python train.py --model="sound classifier" --dataset="read English sentences (LibriTTS-R)" --train_examples=15625 --spec_augment=false --win_length=512 --targets=["voice"] --num_classes=2 --arch="mlp_mixer" --head_dropout=0.1 --init="torch_default" --residual_init="none" --optimizer="soap" --shampoo_beta=0.999 --epochs=99.9
Rows from block 2 of a small sound classifier, named by matrix and row number. Rows with one number belong to one neuron. Each number is 500 + 50 x the weight over its row's rms, rounded and kept within 0 to 999. All counts start at 0. Numbers have three digits each.
After each neuron's rows are labels from the 100 clips, of 14976, where the neuron reaches its highest value: "strongest on" is what is common among them. Only what is clearly more common there than usual is listed. The data: read English sentences (LibriTTS-R).
# fc1: MLP up (model.blocks.2.mlp.fc1.weight, 2304x384), inputs 240-287
# fc2: MLP down (model.blocks.2.mlp.fc2.weight, 384x2304, transposed), outputs 240-287

fc1.306:530503541468573475547513522443523392492534572453460570590556639504576487508553585421495621462481552516523590559516549566524427534490541536509498
fc2.306:438377520440377573522451498513442497580382546459510487465547502518413498453519471548589403454568512314456604525575483472521466525439468525500447
strongest on: voice: male

fc1.418:394489524552533422519495451428583517514578577471588491574449540537475502492463487530535449412435449585509552612563522551532449525566509516541587
fc2.418:556547551483481566485566391551451519552385509523518474480508407520445531518517482382673455467523495573421550553532455396434492465482442479503473
strongest on: voice: female

fc1.448:435539559518507484473525580519452487540552571488508583435502411531498531579454548487507514477494451405443478604552404399525533449535436584492533
fc2.448:529488564538595567468511554493434430463659419578511426513463492508505520596498452521436487554451495616492471521575441471562497467478458538455524
strongest on: voice: female

fc1.324:535405483455563531436500549539514560447519553515492590553473630453564529484490493515534495481481450485459471463574618411533538482566456583534492
fc2.324:510470490512594619494383441453427489458541441475514483482465542457392468517519512454423599442519491616507484560453373544530472472381524541492520
strongest on: voice: female

fc1.61:469601512499511431468476485585475591539499536523458514474467365398463483443521530526472497452570488457554521464545443486492531459456480327529472
fc2.61:612479553494584487521545406529547320523464491470506462487491497539408471542553521541493465524554476427512500574453619473554615466611533495530488
strongest on: voice: female

fc1.454:449535588546550534479478458555523451471568525501526575459459407519471470521542569502485565484456507461519479497579489344418557512469453547548526
fc2.454:488519448514565481456623594462437451557560453467496545511497525531494501606521531574501513527515501537499473480556502571485545560450451504509433
strongest on: voice: male

fc1.96:396451509457575483497492455496538570454645487536507504531416540513515468491468550481515422567517547507482503465619492603532472475591543420516435
fc2.96:411407568553471415447527558500511544550454469500490532456504521526534484483488496514360450524496488493488446541449473442494504528513530565431474
strongest on: voice: male

fc1.444:609649488530540465545477552502515603501579484498521474468541687499608513516567428425532541469552491566508558483502539492469493551528512488420522
fc2.444:440399433470428522491541519407493413579586438502508492523491497416478408486536618414624504480527460489509506457435381486518461500576475547476547
strongest on: voice: female

fc1.37:517479515586480453444453505475593485483570496502535538573594493481491458533505454335497540455525517461507405453484621483436547536442416492566510
fc2.37:464600437482633560540440405397469506560579506441486475443550522578455476523568523561626463453513489468532559542457524489496496480535489472456488
strongest on: voice: female

fc1.445:572494522597501521504481509462565488417450476473412570492593510448599511491503456493564492502512557540490426549402564567414507466546611494471498
fc2.445:438497414423485518509589545437500505507540424508529504497480483482444474486514460545567519468587490459491530429505472537497482565478423438496476
strongest on: voice: female

fc1.549:477497451454497547545466502387537551482613519516625490490480524517461497526483535517586450532531478513445526447494571500563474389477583573494429
fc2.549:484448472566507526414594520512532618544499438332490561452450424520513537530550392437492595471413523444541530529453406515533582512474542591514565
strongest on: voice: female

fc1.139:561518509467474474513504526488460451506518497466505455573441477467402536493496380476483489473530464380501469517605510457443433507481525499488471
fc2.139:557604516497543494554444455501539571510439491458474514521547507515476478502538486559509477526392491544483471576458531533513585566485503554478485
strongest on: voice: female

fc1.323:471379551595492448456505523541490557508446528558537567449425490564556550528514474549476421559507536423502556503540493456451514505414552453569425
fc2.323:415491406523522552468512532502476595514532509479524518550514457528432498441479536448417568450528475571477428588513463579538474418490562556457474
strongest on: voice: male

fc1.188:451600507552566497559572484531505496477414531505553479571561410504488530572529503478513459534459613429536577533545558482523462443457530432457530
fc2.188:525515521537477507524506574586495534546489538519480497430403585525528491595480526473482478495583485493472453474518531495489496524516539486535468
strongest on: voice: female

fc1.692:574451579600487554442511554395484552540455482480404508486455542532506411578496588536435516476404505524507433491404423472492511433487472502543501
fc2.692:535532490420462566578406482485458530497527526519491575515491439476555514424444497379483568490539534565479506481532588505526571506422470515487462
strongest on: voice: female

fc1.450:366458564493466569466504429503594526588531599416564478558414532514492575441513464447465469521468517513518485543531486576542547479506453594540526
fc2.450:582454567473404527440423461554433483547478521494475515463507542579395424505460455541401363390520451420438511489545423418553528518468493492521566
strongest on: voice: female

fc1.99:439456570595463505517527415525483491449441504462541568432523417549458482486501542525509487437439616525460482514508565460512490373566478432513505
fc2.99:487498504539448622505470625525455536478550508506500554554537470510593459429517560518542493445514475408508568551492518492513502476451524535564489
strongest on: voice: female

fc1.609:373523499578421481553561488482507537559569454440540472501552532581579472537520430563512514510546547522497552491517450457467418537518536484550503
fc2.609:616528559476473478475604408454505379540480518537460569499494528551607551642523441501498468504463512555485477485505579369457476413418478516466505
strongest on: voice: female

fc1.317:470562448417462468439498481512490574552439489454560438580496563535443557453514380551495496493458587486538545457410445591511503558619454513494538
fc2.317:500532451466410514464378434557492566529428534627491518495546459560377481493504504533543442431443484595480480474558566448464483499504476473499540
strongest on: voice: female

fc1.21:467550431557517565528584489507455471561458487496512505516449392533433601485469437431442485390496554491514493507517460459508476412481631497486513
fc2.21:553576522504464556480501541552419494531500416521520518540473522459457498532499484590460491483508534388509467545538458485547529522526451493511512
strongest on: voice: female

fc1.572:453533545570483520460462481550431535581481439429524587555496468511451598507461542581541472501543539446575555459483490513447457496473479471518443
fc2.572:575443515456469590395404455528557596494552541482494560486459579520560454448510554463510530512393583514455527532541473469452452510574587494456515
strongest on: voice: male

fc1.663:549528474627500513551484552566575465430422559463483503561457425506440501515508532517463477548474531506577506486566429445486457425440530450503477
fc2.663:523457451364476565487484510421522650546602439428471523501447454504461496515463505560510536495586529582489634592564530494555485524515482538506491
strongest on: voice: male

fc1.75:421487486504489430493429567594511514503491571372481465433445477473488484564519452521573453481497451452486498504520460470496448482575487552562516
fc2.75:542508428478435551588493574403380431523532469487530492530532473512380462461511526485461561461455509486555583523486568559547491521371477558510423
strongest on: voice: male

fc1.173:577502544617425441490412542532504499567487466524522550529409491512514591467440454619511510478444478522497492477589414526487472465412568496524444
fc2.173:458521399500524618423467531478417640515542519435481630508531567473445457509523615395427574436514495551499542540566490513517457452571558503465461
strongest on: voice: male

fc1.290:501505516486538503488421589471473534518530476484572445485394523484540461516535551439501531500525469491635562490485403396522484532524463639524502
fc2.290:398498468571444571489513531540520610520507504479489483496506533446574454479502505484351473491504504507503530478621396515506464559473546484429460
strongest on: voice: male

fc1.388:494482511603497488491506463507561494500516476519477534509467469462409435482514594458496504491436471457481586517634420518469514526399557452485445
fc2.388:528481497445567565470424458460465654513546511417469546517478484565630425464457483434563464443523517582488584564531458510512546451472530516482580
strongest on: voice: male

fc1.591:597495567546486551454474479509406474534469471519451510456532505507549493397495539441531478481419557582558537582404601549475552450504515492476494
fc2.591:543571497466498500559587485481469374524571421483482500581515434458437476592484493479492552506645510461515461465481434515563473520510432470451552
strongest on: voice: female

fc1.16:551522454528416561481528506499464578594621420473575505513574593520564551540538532521535513524467565520496507485379470535510475500416469463471492
fc2.16:372428595552454460386466557469524420513474460496482539584548569496471416416512567347542646473589496659494530486478529527501509462576426543487504
strongest on: voice: male

fc1.78:446582495501502471530518496538457494484488473421555455439469406473491475530511453554473470442497521587490486521512525592479428609579462453537430
fc2.78:595591551495487587483471418570589495524469435548462560606482417514562475571479521384574586428503469554504389522521484426432463482488566518494546
strongest on: voice: female

fc1.316:514401479528516512450459563479505555548563472514447504472470513521532461443440681447427524520481463420512444438588477436463481493471462577527395
fc2.316:504550494482518566514576494445511679514503450382475406488528498496593516470520493473517604484527469583516592611513418506431521420493540489527473
strongest on: voice: male

fc1.680:572511480479484512474387536515548440487517485489551520557415562434543524482446525566507557541495498506460616458601510453441559468347534554450431
fc2.680:442450490469583527551507508398559545593473531400457517519491397555462414504511468292460426461570437502478488507496472521489431484619578530550582
strongest on: voice: male

fc1.655:493564498421581568471581463444429554478544447454475560385529523502516464505478480642507483585422479419503608543449435524527451517453553529506492
fc2.655:599428522403512527470456536460570499467398503457459456448486461536571519483501456410512558509508441442480487504491403434569488504467434522527541
strongest on: voice: female

fc1.534:639526495510539583484452499522455547578539417517433488475545632501547498509521426454547556376564478477540493566502435591452543526540541564454566
fc2.534:407516503585469486451575587468492390522471442512544490552618498451592481439490495484593451480575484583481520478459546542450511495543462522462536
strongest on: voice: male

fc1.551:512466449556433598517463512499497545430598445566561564562533451481526575551489553481553524411527586530511597558424618499491518502478588548461462
fc2.551:427457560547493452443520557559532463494466449415482520532514553550479564534488519267427550534493448450514449536506420469504412508522442558512504
strongest on: voice: female

fc1.478:474454529510568422426501542485527518492507529501482505509557522490465455491491513548512514455466507519481598514544629421510576446543458473465529
fc2.478:509454513511523596556396551473377576513491493471501499539469622471346470561489491389505554440482478525537523529537476477538446524416568573436537
strongest on: voice: female

fc1.17:490476530532510453482534514571455540471515539374555534446472501528500572518520423457542453500535471567448462485469498466441441496570499503507569
fc2.17:477524516518481453535451581467361441537464494466532427464508489498339446521528547488391543448453487489578533532423418540517562517398477580486489
strongest on: voice: male

fc1.473:597538517461490522547455518450510525400616532522571519560494470472517510568543503404508512523520533535493598521464550489496411536472591542399511
fc2.473:412413515488478426490556525437503518521548465451446526458463484537460434536509600305462489468476461522524496468505482448468362421575494591471533
strongest on: voice: female

fc1.310:574604436462510589519586563503535484523539482490556486460592580552497535533561559495576445554513494517495469530430442533491494543477453522527531
fc2.310:380409534577419453418449577477562454505487459474486560532508502403480428482476483360512540473558532653503580523499507530505561487571431548537498
strongest on: voice: male

fc1.697:452521541551542490476495499630499578455562488528455549520539442486519473527429518569515484397513599437472554506544576512503457472502555382581502
fc2.697:569539509462527636528427372453447415570537478481534542462470477422533430450535556441508570604341527572476514497554433500526501476603505426527663
strongest on: voice: male

fc1.698:570386502538494584510469492432489431559491498526616529549462592576479506491572450526447447455556504488485529476504508489471450534513560559493453
fc2.698:376550450569593504508494452569489553492489543554551483526532605529518515433482426474544375465505452388495576453560491476492529454461479528520537
strongest on: voice: female

fc1.672:493441475488367594419419511547572550609594479445574477545472491554532418445599476522516514444510463552552492454492509482488534531499488549496476
fc2.672:544645495517546477479443484525543514474533518451540522505503550485464492456513405559503426484586476462460590463516496487498531483491534522516508
strongest on: voice: female

fc1.142:543460472534438558555443456488435542607364487477568494534436466494471542543444449567495485481409576428389539389489534533487544562443626427509514
fc2.142:470450540494487515491565496483460550546486526544514532484518526598419454486426536470357505507502469515536460443474485490489462438579528534433537
strongest on: voice: female

fc1.330:462431585555500430477473538513519439427449518498539570407458474512583507448503461453488439532491494538408590584512565540508511501468542554498442
fc2.330:505557525457470455437489488462510578386541565477476475504517471508426495487517512425436389450457473529517584518544628529546495502394423514546439
strongest on: voice: male

fc1.728:551460503581439456492495452426499485413579512460492501491594433515569457484521521594526484628440481576549475499503445517539486488497584513508501
fc2.728:442541453382571567473524465488529517453410405538541570548472466433420504562477410478519516455620518524493515458522516513491514551527481486548529
strongest on: voice: female

fc1.434:516540547463568508479497515493513510592545463513507417455508539478566521463502587472576544320549443507484512579499492548472553562539511529421540
fc2.434:401445491554395515429501557455424526516515480512519552585559510452518499460514587460578361525546480600465495518417493526452468513494411495508553
strongest on: voice: female

fc1.744:567589482545467478522464511583497457459461460535439579556534496530481501469541472593462488575594464492549536537572503539481412505534529450463469
fc2.744:449507479465531456553584457472563604541600494439487464588487506488441454541522518413458503507526499518402437584544549481572534489620468534493527
strongest on: voice: male

fc1.580:625434479495453612462515516555540435614493474481523432425480469571481470492559473513472490531479470492532578424503498517458511566529559546480539
fc2.580:414555448573566496446489490509497492502498492473508536512564517500500502474507429638527435431498533380522594354509590488455484495492494548496493
strongest on: voice: female

fc1.659:475532515531509451483531514520519474521498525497514542540487600578553523492478484576496544510526528558419557532523549491540514520539585475473496
fc2.659:476418484476534559459483383464428581528422496499453451463531642493407525558516455526595473450494494567550529491493469498474542475488543532496518
strongest on: voice: female

fc1.682:630496608602401513486538465458537494517468494457543502501472515517479440509539404494478453600391484561481530524508453547578532498554524461514514
fc2.682:515464439492462570590472551494555598539445501539525487539568557488469601471456486502380480508489497560451470531476450485511512431542484501495462
strongest on: voice: male

fc1.242:408545534558555444513568508420499470574533569434484537477495588570484522444462515567446475443482522583528570516556510423523550439496600440432494
fc2.242:549515526488435584486516519553457610495413484561470420517498520517447474536479415436621538499528515589473540588483548460464460475494497463502497
strongest on: voice: female

fc1.582:496544485485510607546515495462516662548462465462509465527469441498427499471453501466499479397419493418502506502503448506439466453488592493493520
fc2.582:607560581499479475535535491519490418504481428496455597519523539521394533512536511522522555523527528433461505546462391472577631506578534526468553
strongest on: voice: female

fc1.708:408492568514526559493423505523489391434527488419437451577503477424452491523508482432494518529625463482561568489525548536513388513531416379555519
fc2.708:685478436476515486543540438495570658493457432484520508365458527457466504495529535467540623456535510625499537529467501449534469448573457544492492
strongest on: voice: female

fc1.714:546536544479473489489459506534451650461431486500451491492377472473512469487509529469479584444541481407511355393415441542555574512491451357499476
fc2.714:539462543393563553514444419493572420457421559524521461459489493521423492492528498447433472484479515482509612553514576437524499478568544486571453
strongest on: voice: male

fc1.479:355443498599521467518467530511463518585512533480545517591482486372519521514500557407667560471465561490551382517442536493491531525440539590479493
fc2.479:596450499455481504527513579454491442501624478482456435518492564507457523494455497613431499507504457452440442472551482529541450485559450451470543
strongest on: voice: female

fc1.657:520431492490445583478517472515546489578544472418527507494467580512447460478583426524540501384548501625507423435403464475496517556534514517475508
fc2.657:475554418522466511487443500504523476538512475615502499546547490459438513426481427605496372524559460331481520521566541469502537485509510514545473
strongest on: voice: female

fc1.543:576524497446524545428521477462542516469445506489442488525535480498391539476507427574489443504486465468500484518453464462435504587500592395471562
fc2.543:563614513495525511461376431561542417525404498515510518463521443481424531477506490492488530518458477482501493426472535484523580554469458519519483
strongest on: voice: female

fc1.51:483514468526554589460499501513521488471447511532517454428483428486386456477481502460541512460445538604559502488442536493536492510559527398533513
fc2.51:631542470459547450448560544634543463548517518493484470508547541513561471626516413466515475526606444492506440430477565527500538509444475455490457
strongest on: voice: female

fc1.169:477456487610532481438454547492513522549516523542503505539442518500392526552495496668524501505469538502512497504604486444542491539438540511527421
fc2.169:437498371482469562570568625407465581523596506496489534588497501526456544524499550457525574499619450445500523567570557495577505510409540512502479
strongest on: voice: male

fc1.255:495429433530514450449484417504480556478600518511499494567475487556452552448448593515522479460467595567455483457500607520569446518509564526499493
fc2.255:515526462525482524487484514550573430442414472453542434530470549482458577522532460456413488482480482367486504494493352447524593503539486491534506
strongest on: voice: female

fc1.535:409542535511470514507463519462549476385530460416462481543550560492500471503547490557439529556478440438496540481589440564503455542451495498524536
fc2.535:605536510465488439432431439524510454559362493517517478569545587488515527454542519482541536535529538464486607463456411419580560466477464512545562
strongest on: voice: female

fc1.674:429525499506548523500430569506542459515544491545585557555372511500481492543497495554404482488471525460472507546560486404552470483535580467581463
fc2.674:523427480394471521505618505456458534533571519485447489481522478473479454548498532496540526515586531538485402514518487511507509545474567462532510
strongest on: voice: male

fc1.345:474465555452475507414476538502488509494529545577545520508492515521491473502511532498559537519450523531505480545439522487505475457553511476580559
fc2.345:380513548549486488513545539487488606400411553459478525486546445505540563543470537459404527511561559321547510516543470498500494468477511504579354
strongest on: voice: male

fc1.277:563468472532530484421472536618571526496479465525560528546467489484413491590500407552503439527540502498538511435537486490446551562471488502557529
fc2.277:468388442432476578495414598341399443480500506597471568569505384463450473504497562501457490496411500432510514557512413513506461490503536573537416
strongest on: voice: male

fc1.40:487489512554496540431501488429570511503501542482583500598444497510485530458529470560485453498513535555513598541477470470475459535539537582572478
fc2.40:540582491541549536488442471529469461493547515387481493547553566524484466527490489474579398478639509531498538466464487477515447444538514528485486
strongest on: voice: female

fc1.136:432555480532536476538473459457494495424558499483443434481463479452606488531526475493470476560447512501552467469538522557550500504418462528437477
fc2.136:535343567577458406466604462539519357511620468461519575452513579482556537517491437547427567519554508577470484528524536503437506507387454472478515
strongest on: voice: female

fc1.216:432508558586559523427496493520531453517565404426459499562521536503565397536469463508506471489443447521536559507406449549555474535388519531574449
fc2.216:558598553480464510504399477497444497469587603452466524514435509476642525524514498484578539511530499514507553493454540421506432512479418486534565
strongest on: voice: female

fc1.361:434432531481510502496387507495487401511514421504453498469446482493492473523529540388524498537523550535461559548509579560512447511514498387587517
fc2.361:555604439476472478559595536523559562513500494357483483505550465492539536549525428444544457539509472471505545484423504423520520496536440510492465
strongest on: voice: female

fc1.588:514445452425463529480460484493491567574522509435512483556454571471438431478469470511554487507497563592571413451380514503518507494610492465468569
fc2.588:479594521565490452508538538483477523502488500490546519493533484449457499456529414552527483513545500395478540503492532445504630491531535480494539
strongest on: voice: female

fc1.355:628448537564501559448481504426448581487340506464530580486593470449551526364506458539505516524446526557481504478477451467574535572560520574550484
fc2.355:448515464484484556503513527522535435535518466492469521592491516554390531558478444389423498472569465493497458466546628550509369456513439567535523
strongest on: voice: female

fc1.76:517441475512508509517442476543479514554486471493469474461482509493443516524454445459563523628412483472517500439605419459462500502562516509526475
fc2.76:600606536522533431466461459590612431486450546445476481523522526523462437489455481505469521542668469490495530467438464491486581513524492520510536
strongest on: voice: female

fc1.555:456448537442511585540385554536606430530513487499481560500380455509482531489497623569521446555447443542553438565541497484532496490495459544554419
fc2.555:519604500523408415546550531489540487505498538536525503594510447491592515453498473510521515507481595542509459516463612509510446517506483493519514
strongest on: voice: male

fc1.27:476512509584528494529467514562487460494571517514533559472493454529531472486497474561554545442415562517479484562589491416513455461432458499579491
fc2.27:490578451530486522535536509461515410583520489539458489551508510532489466620497506564498470469575473572524483553525536568560539558531449539474441
strongest on: voice: male

fc1.654:410531564469576645485512477454438496432521490376523492438466442550477481490463485516536514546529413443519541478465413469561468530498497537588438
fc2.654:599442521477569532549505508482590556444375519403455518456488629516527510530505460512574528472539487412469515445469440456517520447470499484532546
strongest on: voice: female

fc1.462:435458528449590539508406477483519307449448480473467539558597522491513495542564543463460530535488513458547539486594543550519453479450453451479491
fc2.462:626484518491456515525472529518511562551440479482482336454467554464477515519487500526534533495607472529542596490515465423543517464533535540508516
strongest on: voice: female

fc1.319:443490479464507528483458499518474526545618496512582516569420601530462532500448523455514504415523504529493571485494503503480514543491482520563477
fc2.319:472463645492464538465559492506504522518470422547529595533567551525426476472496523513504482536547488427447502578499465509468544511566512483419552
strongest on: voice: female

fc1.69:567517543526572531491530479451440549565454452515549546477462464526512518485451396503520476484471482436483425438480411475497518489507642547557491
fc2.69:584495497463442472482545552473523432409516480494477394534509536494521531499521478525505532527444498410464503523475420490494580519533530510530503
strongest on: voice: female

fc1.425:459509479486524426493443539559504523571562492473564429518432519362511491545460581545540572614475433558456446502562573478502360519516569465478477
fc2.425:529412505483474617512532406463425574575582542320495546455502442479470398409526541472569387448434494431515557499503478566515449512457501495453586
strongest on: voice: male

fc1.507:534526568418518496464384492546509458573452445520490500500538614520425486492464435480532484581454446581491443527462535509542523520577478449456555
fc2.507:412434401553445459469523547466512612484453487478533441562501475562468517488537469630563500452467526387509568382486552500427546488537525518484451
strongest on: voice: female

fc1.48:497515538447508519628530491496539567494556482485469593516433544456504493520546523568542489450503513472535570543519489620532507498495531428517461
fc2.48:522447508612462455470424434557464513486563543465488473479468489486504479562532589467411598577484509595483469451530508478532422486493502558516477
strongest on: voice: male

fc1.627:586523471443495426535471502416501482460500480477488449507478478457610596600552502521553577480422549545535421515429507475519462482529474449499478
fc2.627:412455502518546489441516451509455455456578435433500517529491491471532489441535545536454513592479470576540499481541521579573586445573498540526475
strongest on: voice: male

fc1.137:501459451560547559540518497600472515515453467486493516439467491454371497537486498512480506562543488539508549525484531460497467462501573487530513
fc2.137:607598495423530497522563520504565535482450547403467494510504531453596501528524420388520496517455441501527448476432497471477495535522484454517584
strongest on: voice: female

fc1.88:612533464440471456562372507540514487558559403499536611482523562577413414530572466548492454432503465507463553488463548473488546527555542575493505
fc2.88:353478510544485552445543523396498590600381495436442511538564524460419425497522500459516420535439473471434462535448401518490486541600515500466547
strongest on: voice: male

fc1.405:457534483401482610444495538463513572539473537481442436478608504483521414550489456425526510424467509412543524513548503479484584455487530498480465
fc2.405:593627560480536557616459407444468444530503423519448544469503521444508487494484527438479484450524540431487494511481474507513585492559483594510546
strongest on: voice: female

fc1.35:559564511566453493502550485458473434480535476499532467593476514455462569566473455430498469519464535486446540489575503456459432505401575612491455
fc2.35:478560509468499471512534514472520596568501413475494446509506511504498491542465450576552562517455443542548464590524571502580527515468480571478495
strongest on: voice: female

fc1.338:382515463514442492559510560503497508542653520532604468530539499571513515457523454532524513486461530575489558559549515503540486420498498526459555
fc2.338:531473544507490457419528492554514353597435532507520530520509468582468463570513458481447368463556508445527584513476423439496485498445437517547521
strongest on: voice: female

fc1.513:400464578490571497517489459465493481535460539500578618506485465491518476535473524495594503450442482459519386516495655575520482455521488592418497
fc2.513:510480475565445573514476627505469560524584487444490503569529432535527523498526448587423531518612460542449508513542570525473436528398458486573458
strongest on: voice: female

fc1.562:414392514531571512561539525528525519529545499497591502593464499498473552544486478522583465480571530462500610491525528543428458524518557457591529
fc2.562:573606487484432520470474410592496547553445536432464536461568473541497532501494492428444341487468474420494488486422489418482446549427404484511534
strongest on: voice: female

fc1.625:477500539519566553548494596436483535520549521531566487546435594486362547575458575504584526525543543569487521572471550482588529455505514550475460
fc2.625:670612577528336523455429466534522500488473457529483552476487478538541565443474412404612561407463528475508477500428466470538556540439539480527519
strongest on: voice: male

fc1.536:483444528545571423570525459493541485498539539496597575518420576531365503571460496505524452451537529508514562483512494490497525572534504530552562
fc2.536:530619555497547458422505475502501509543376492466491468480499549488483583566520467401587432494427492517499466504474515469475558472533471515526532
strongest on: voice: female

fc1.93:507517465465421545416501495489519538604518478427538492481520498526584417446557475498582540521448498550539437468428497500467546521561387549424585
fc2.93:504589518519511471450486450509521533461483542481519516544448509469513520476525384565529492510559500408456498475468517477480520503470516549454508
strongest on: voice: female

fc1.631:609600486505533550548581505490475504445507477451522483434590554481510528511472338510452568423495605482528532492476478518491535483552471491509490
fc2.631:440571532490482475487542522504490481562513492485488567503556531509484525615537542611539451443638518413479526443500585519429504517560509533458540
strongest on: voice: female

fc1.298:442367523503465579551477479494448471513454566435491485477468459524436491532504560502503461424492608429500500433529557515543517465654438465447497
fc2.298:510597527507532566622481615549499565572636514455497475616514445473579483573529463458511510513621535405500546485484555539512499501354522496548507
strongest on: voice: female