config = dict(
    dataset='read English sentences (LibriTTS-R)',
    train_examples=15625,
    gain_aug_db=10,
    noise_aug=0.002,
    spec_augment=False,
    win_length=512,
    layer_scale_init=0.01,
    width=384,
    head_dropout=0.1,
    init='torch_default',
    residual_init='none',
    one_sided=False,
    epochs=99.9,
    lr_schedule='linear',
    adamw_weight_decay_other_params=0.05,
)
Rows from block 2 of a small sound classifier, named by matrix and row number. Rows with one number belong to one neuron. Each number is 500 + 25 x the weight over its row's rms, rounded and kept within 0 to 999. All counts start at 0. Numbers have three digits each.
After each neuron's rows are labels from the 100 clips, of 14976, where the neuron reaches its highest value: "responds to" is what is common among them. Only what is clearly more common there than usual is listed. The data: read English sentences (LibriTTS-R). In brackets: how many of the 100.
# fc1: MLP up (model.blocks.2.mlp.fc1.weight, 2304x384), inputs 144-191
# fc2: MLP down (model.blocks.2.mlp.fc2.weight, 384x2304, transposed), outputs 144-191

fc1.669:474477488483495478451476516451473455516502486458505506477478545477505486511515502479510498516506470516486482498537477480507487519476502469511502
fc2.669:496497470489516540487505495491460478497471510500451537476467506467524508495457505508498525484464488489496505509518485504589480454511513476497493
responds to: voice: male (74)

fc1.500:500520524502497487516484511498493477505514537489533514521500494452493527522500522494512480521446527501479517458512510478490493499507502466536516
fc2.500:528493477511515476498496513506479501505543534522485483513521497510500545464529525512489550494463448487488527490475479567436453521471491491485468
responds to: voice: female (96)

fc1.706:472471491509482466538562460505529517496474505532496518543512481514507496456465518477522504500517487492492491516507522495544456551504467547529527
fc2.706:484489484463492485469459499476518527474480479463484476504513502499512501522510516511496478486462487513488497495531516518566591479560509482475478
responds to: voice: male (99)

fc1.426:488468464454498520500486468460440516511531484541523492515481493452512485489536476497507496511519499501540483488521496493513480547477480446541491
fc2.426:470492485496484467435520476530537504482478492479508508497443530479460560439452523479495479527480517473484483488510502480447418525485494505476530
responds to: voice: male (75)

fc1.512:527528492494480498475515481481509493470532520520545520501546495523520458461506489505485500502510523511518526496522487539476515488552472494528486
fc2.512:454512532501545496529512472479494532502511483515533500474520511518505524494502537514495531507525506518493521500491501469501478444497502487469500
responds to: voice: male (73)

fc1.169:489484526510473452531545496492529514477475534536504521511439471515490508493508567489470485512514514499472507481492515459525472511507456507521539
fc2.169:535515501485499497480441481499485496476470506465517500526501518465515451465526489479479492497535535476497500510526486493549485515605495537506524
responds to: voice: male (76)

fc1.219:513495485481518497485515489481519507515516507465474475493498537458512514494490486520507492498432461520502469516530479416503517496479489495511462
fc2.219:488485519503488520500526499538520512480526499558470469484475514500479485475506505518508510515469535518517512522540470521496531528475514508500506
responds to: voice: male (80)

fc1.536:503511486454560495548464495544515504501534498479449480522521478462483510499534526515521504497533486520513514491516513502468487474453512500494522
fc2.536:444498531510472492491494479474479531487458491470512532487539524473489510489480511516503488485447511495513482517478492541491526494479524466469467
responds to: voice: female (86)

fc1.338:516538521492455479514504508507504499527507494477518520482508503499482538531537550525467502526577514486479522521503504487472432441529502522514515
fc2.338:486497519492484506531487484464516506485483504488518507501476498494515486547566517509524477490516520501503465459517506447476548507488502498551501
responds to: voice: female (95)

fc1.6:496478454530458513496574467521473531518505550482489485493494454523489508509469481518526468499518511446489519506490521501516511490494476481538526
fc2.6:473490497518518492529465474482480498501486462527498518474502504463532474496541465489515529512468499502496499484489512531568461450493523510507503
responds to: voice: male (75)

fc1.37:497506473471534488470468511544527495475491471520519529486486501493528592480518545524544493530448510488522535507495508522484496524490510537505500
fc2.37:475494545493521496463480494463499527522486499487506523458506518442514454502469519487509492510497479463493486473511457502481571527485495504491480
responds to: voice: female (80)

fc1.370:510486465478509507507545494483512534492471509584490518520493516442496541532521516478481500513540489459536462503495507503455506480508515512497492
fc2.370:497515479471444488521505539486520500484542493515472527476458514461502466516496549507511494486499500466488462469543518476475513444469493489482506
responds to: voice: male (83)

fc1.76:527492567447481520479483547488487519460479482487519497566501456483472484499483535502518529489437526475487496507523494511440470484511505550551517
fc2.76:483451524495513522534509507505548486461512510499497519488528511550532543524540490543502471501490545517496555509499490472566518539488505436451476
responds to: voice: female (84)

fc1.94:516508503487510502509459495488511498449548453505516458489503471527496507497521469521537492500469434512510516560506478535460475530579492464549476
fc2.94:562488528503444498544438469542549497530544489512522502501456488518536515552541459481482532524496560481534525481466508513504496479544510526558486
responds to: voice: male (86)

fc1.415:508466523528498513491514535433477490503516507534517525505513512518493483468497520512502482486484509488508506502493477581526510538475521497514479
fc2.415:506497498522525506550555514489531507525516486513477498442476491508481561488491490494501487524495576497510458480486510517450448533491503524460499
responds to: voice: female (82)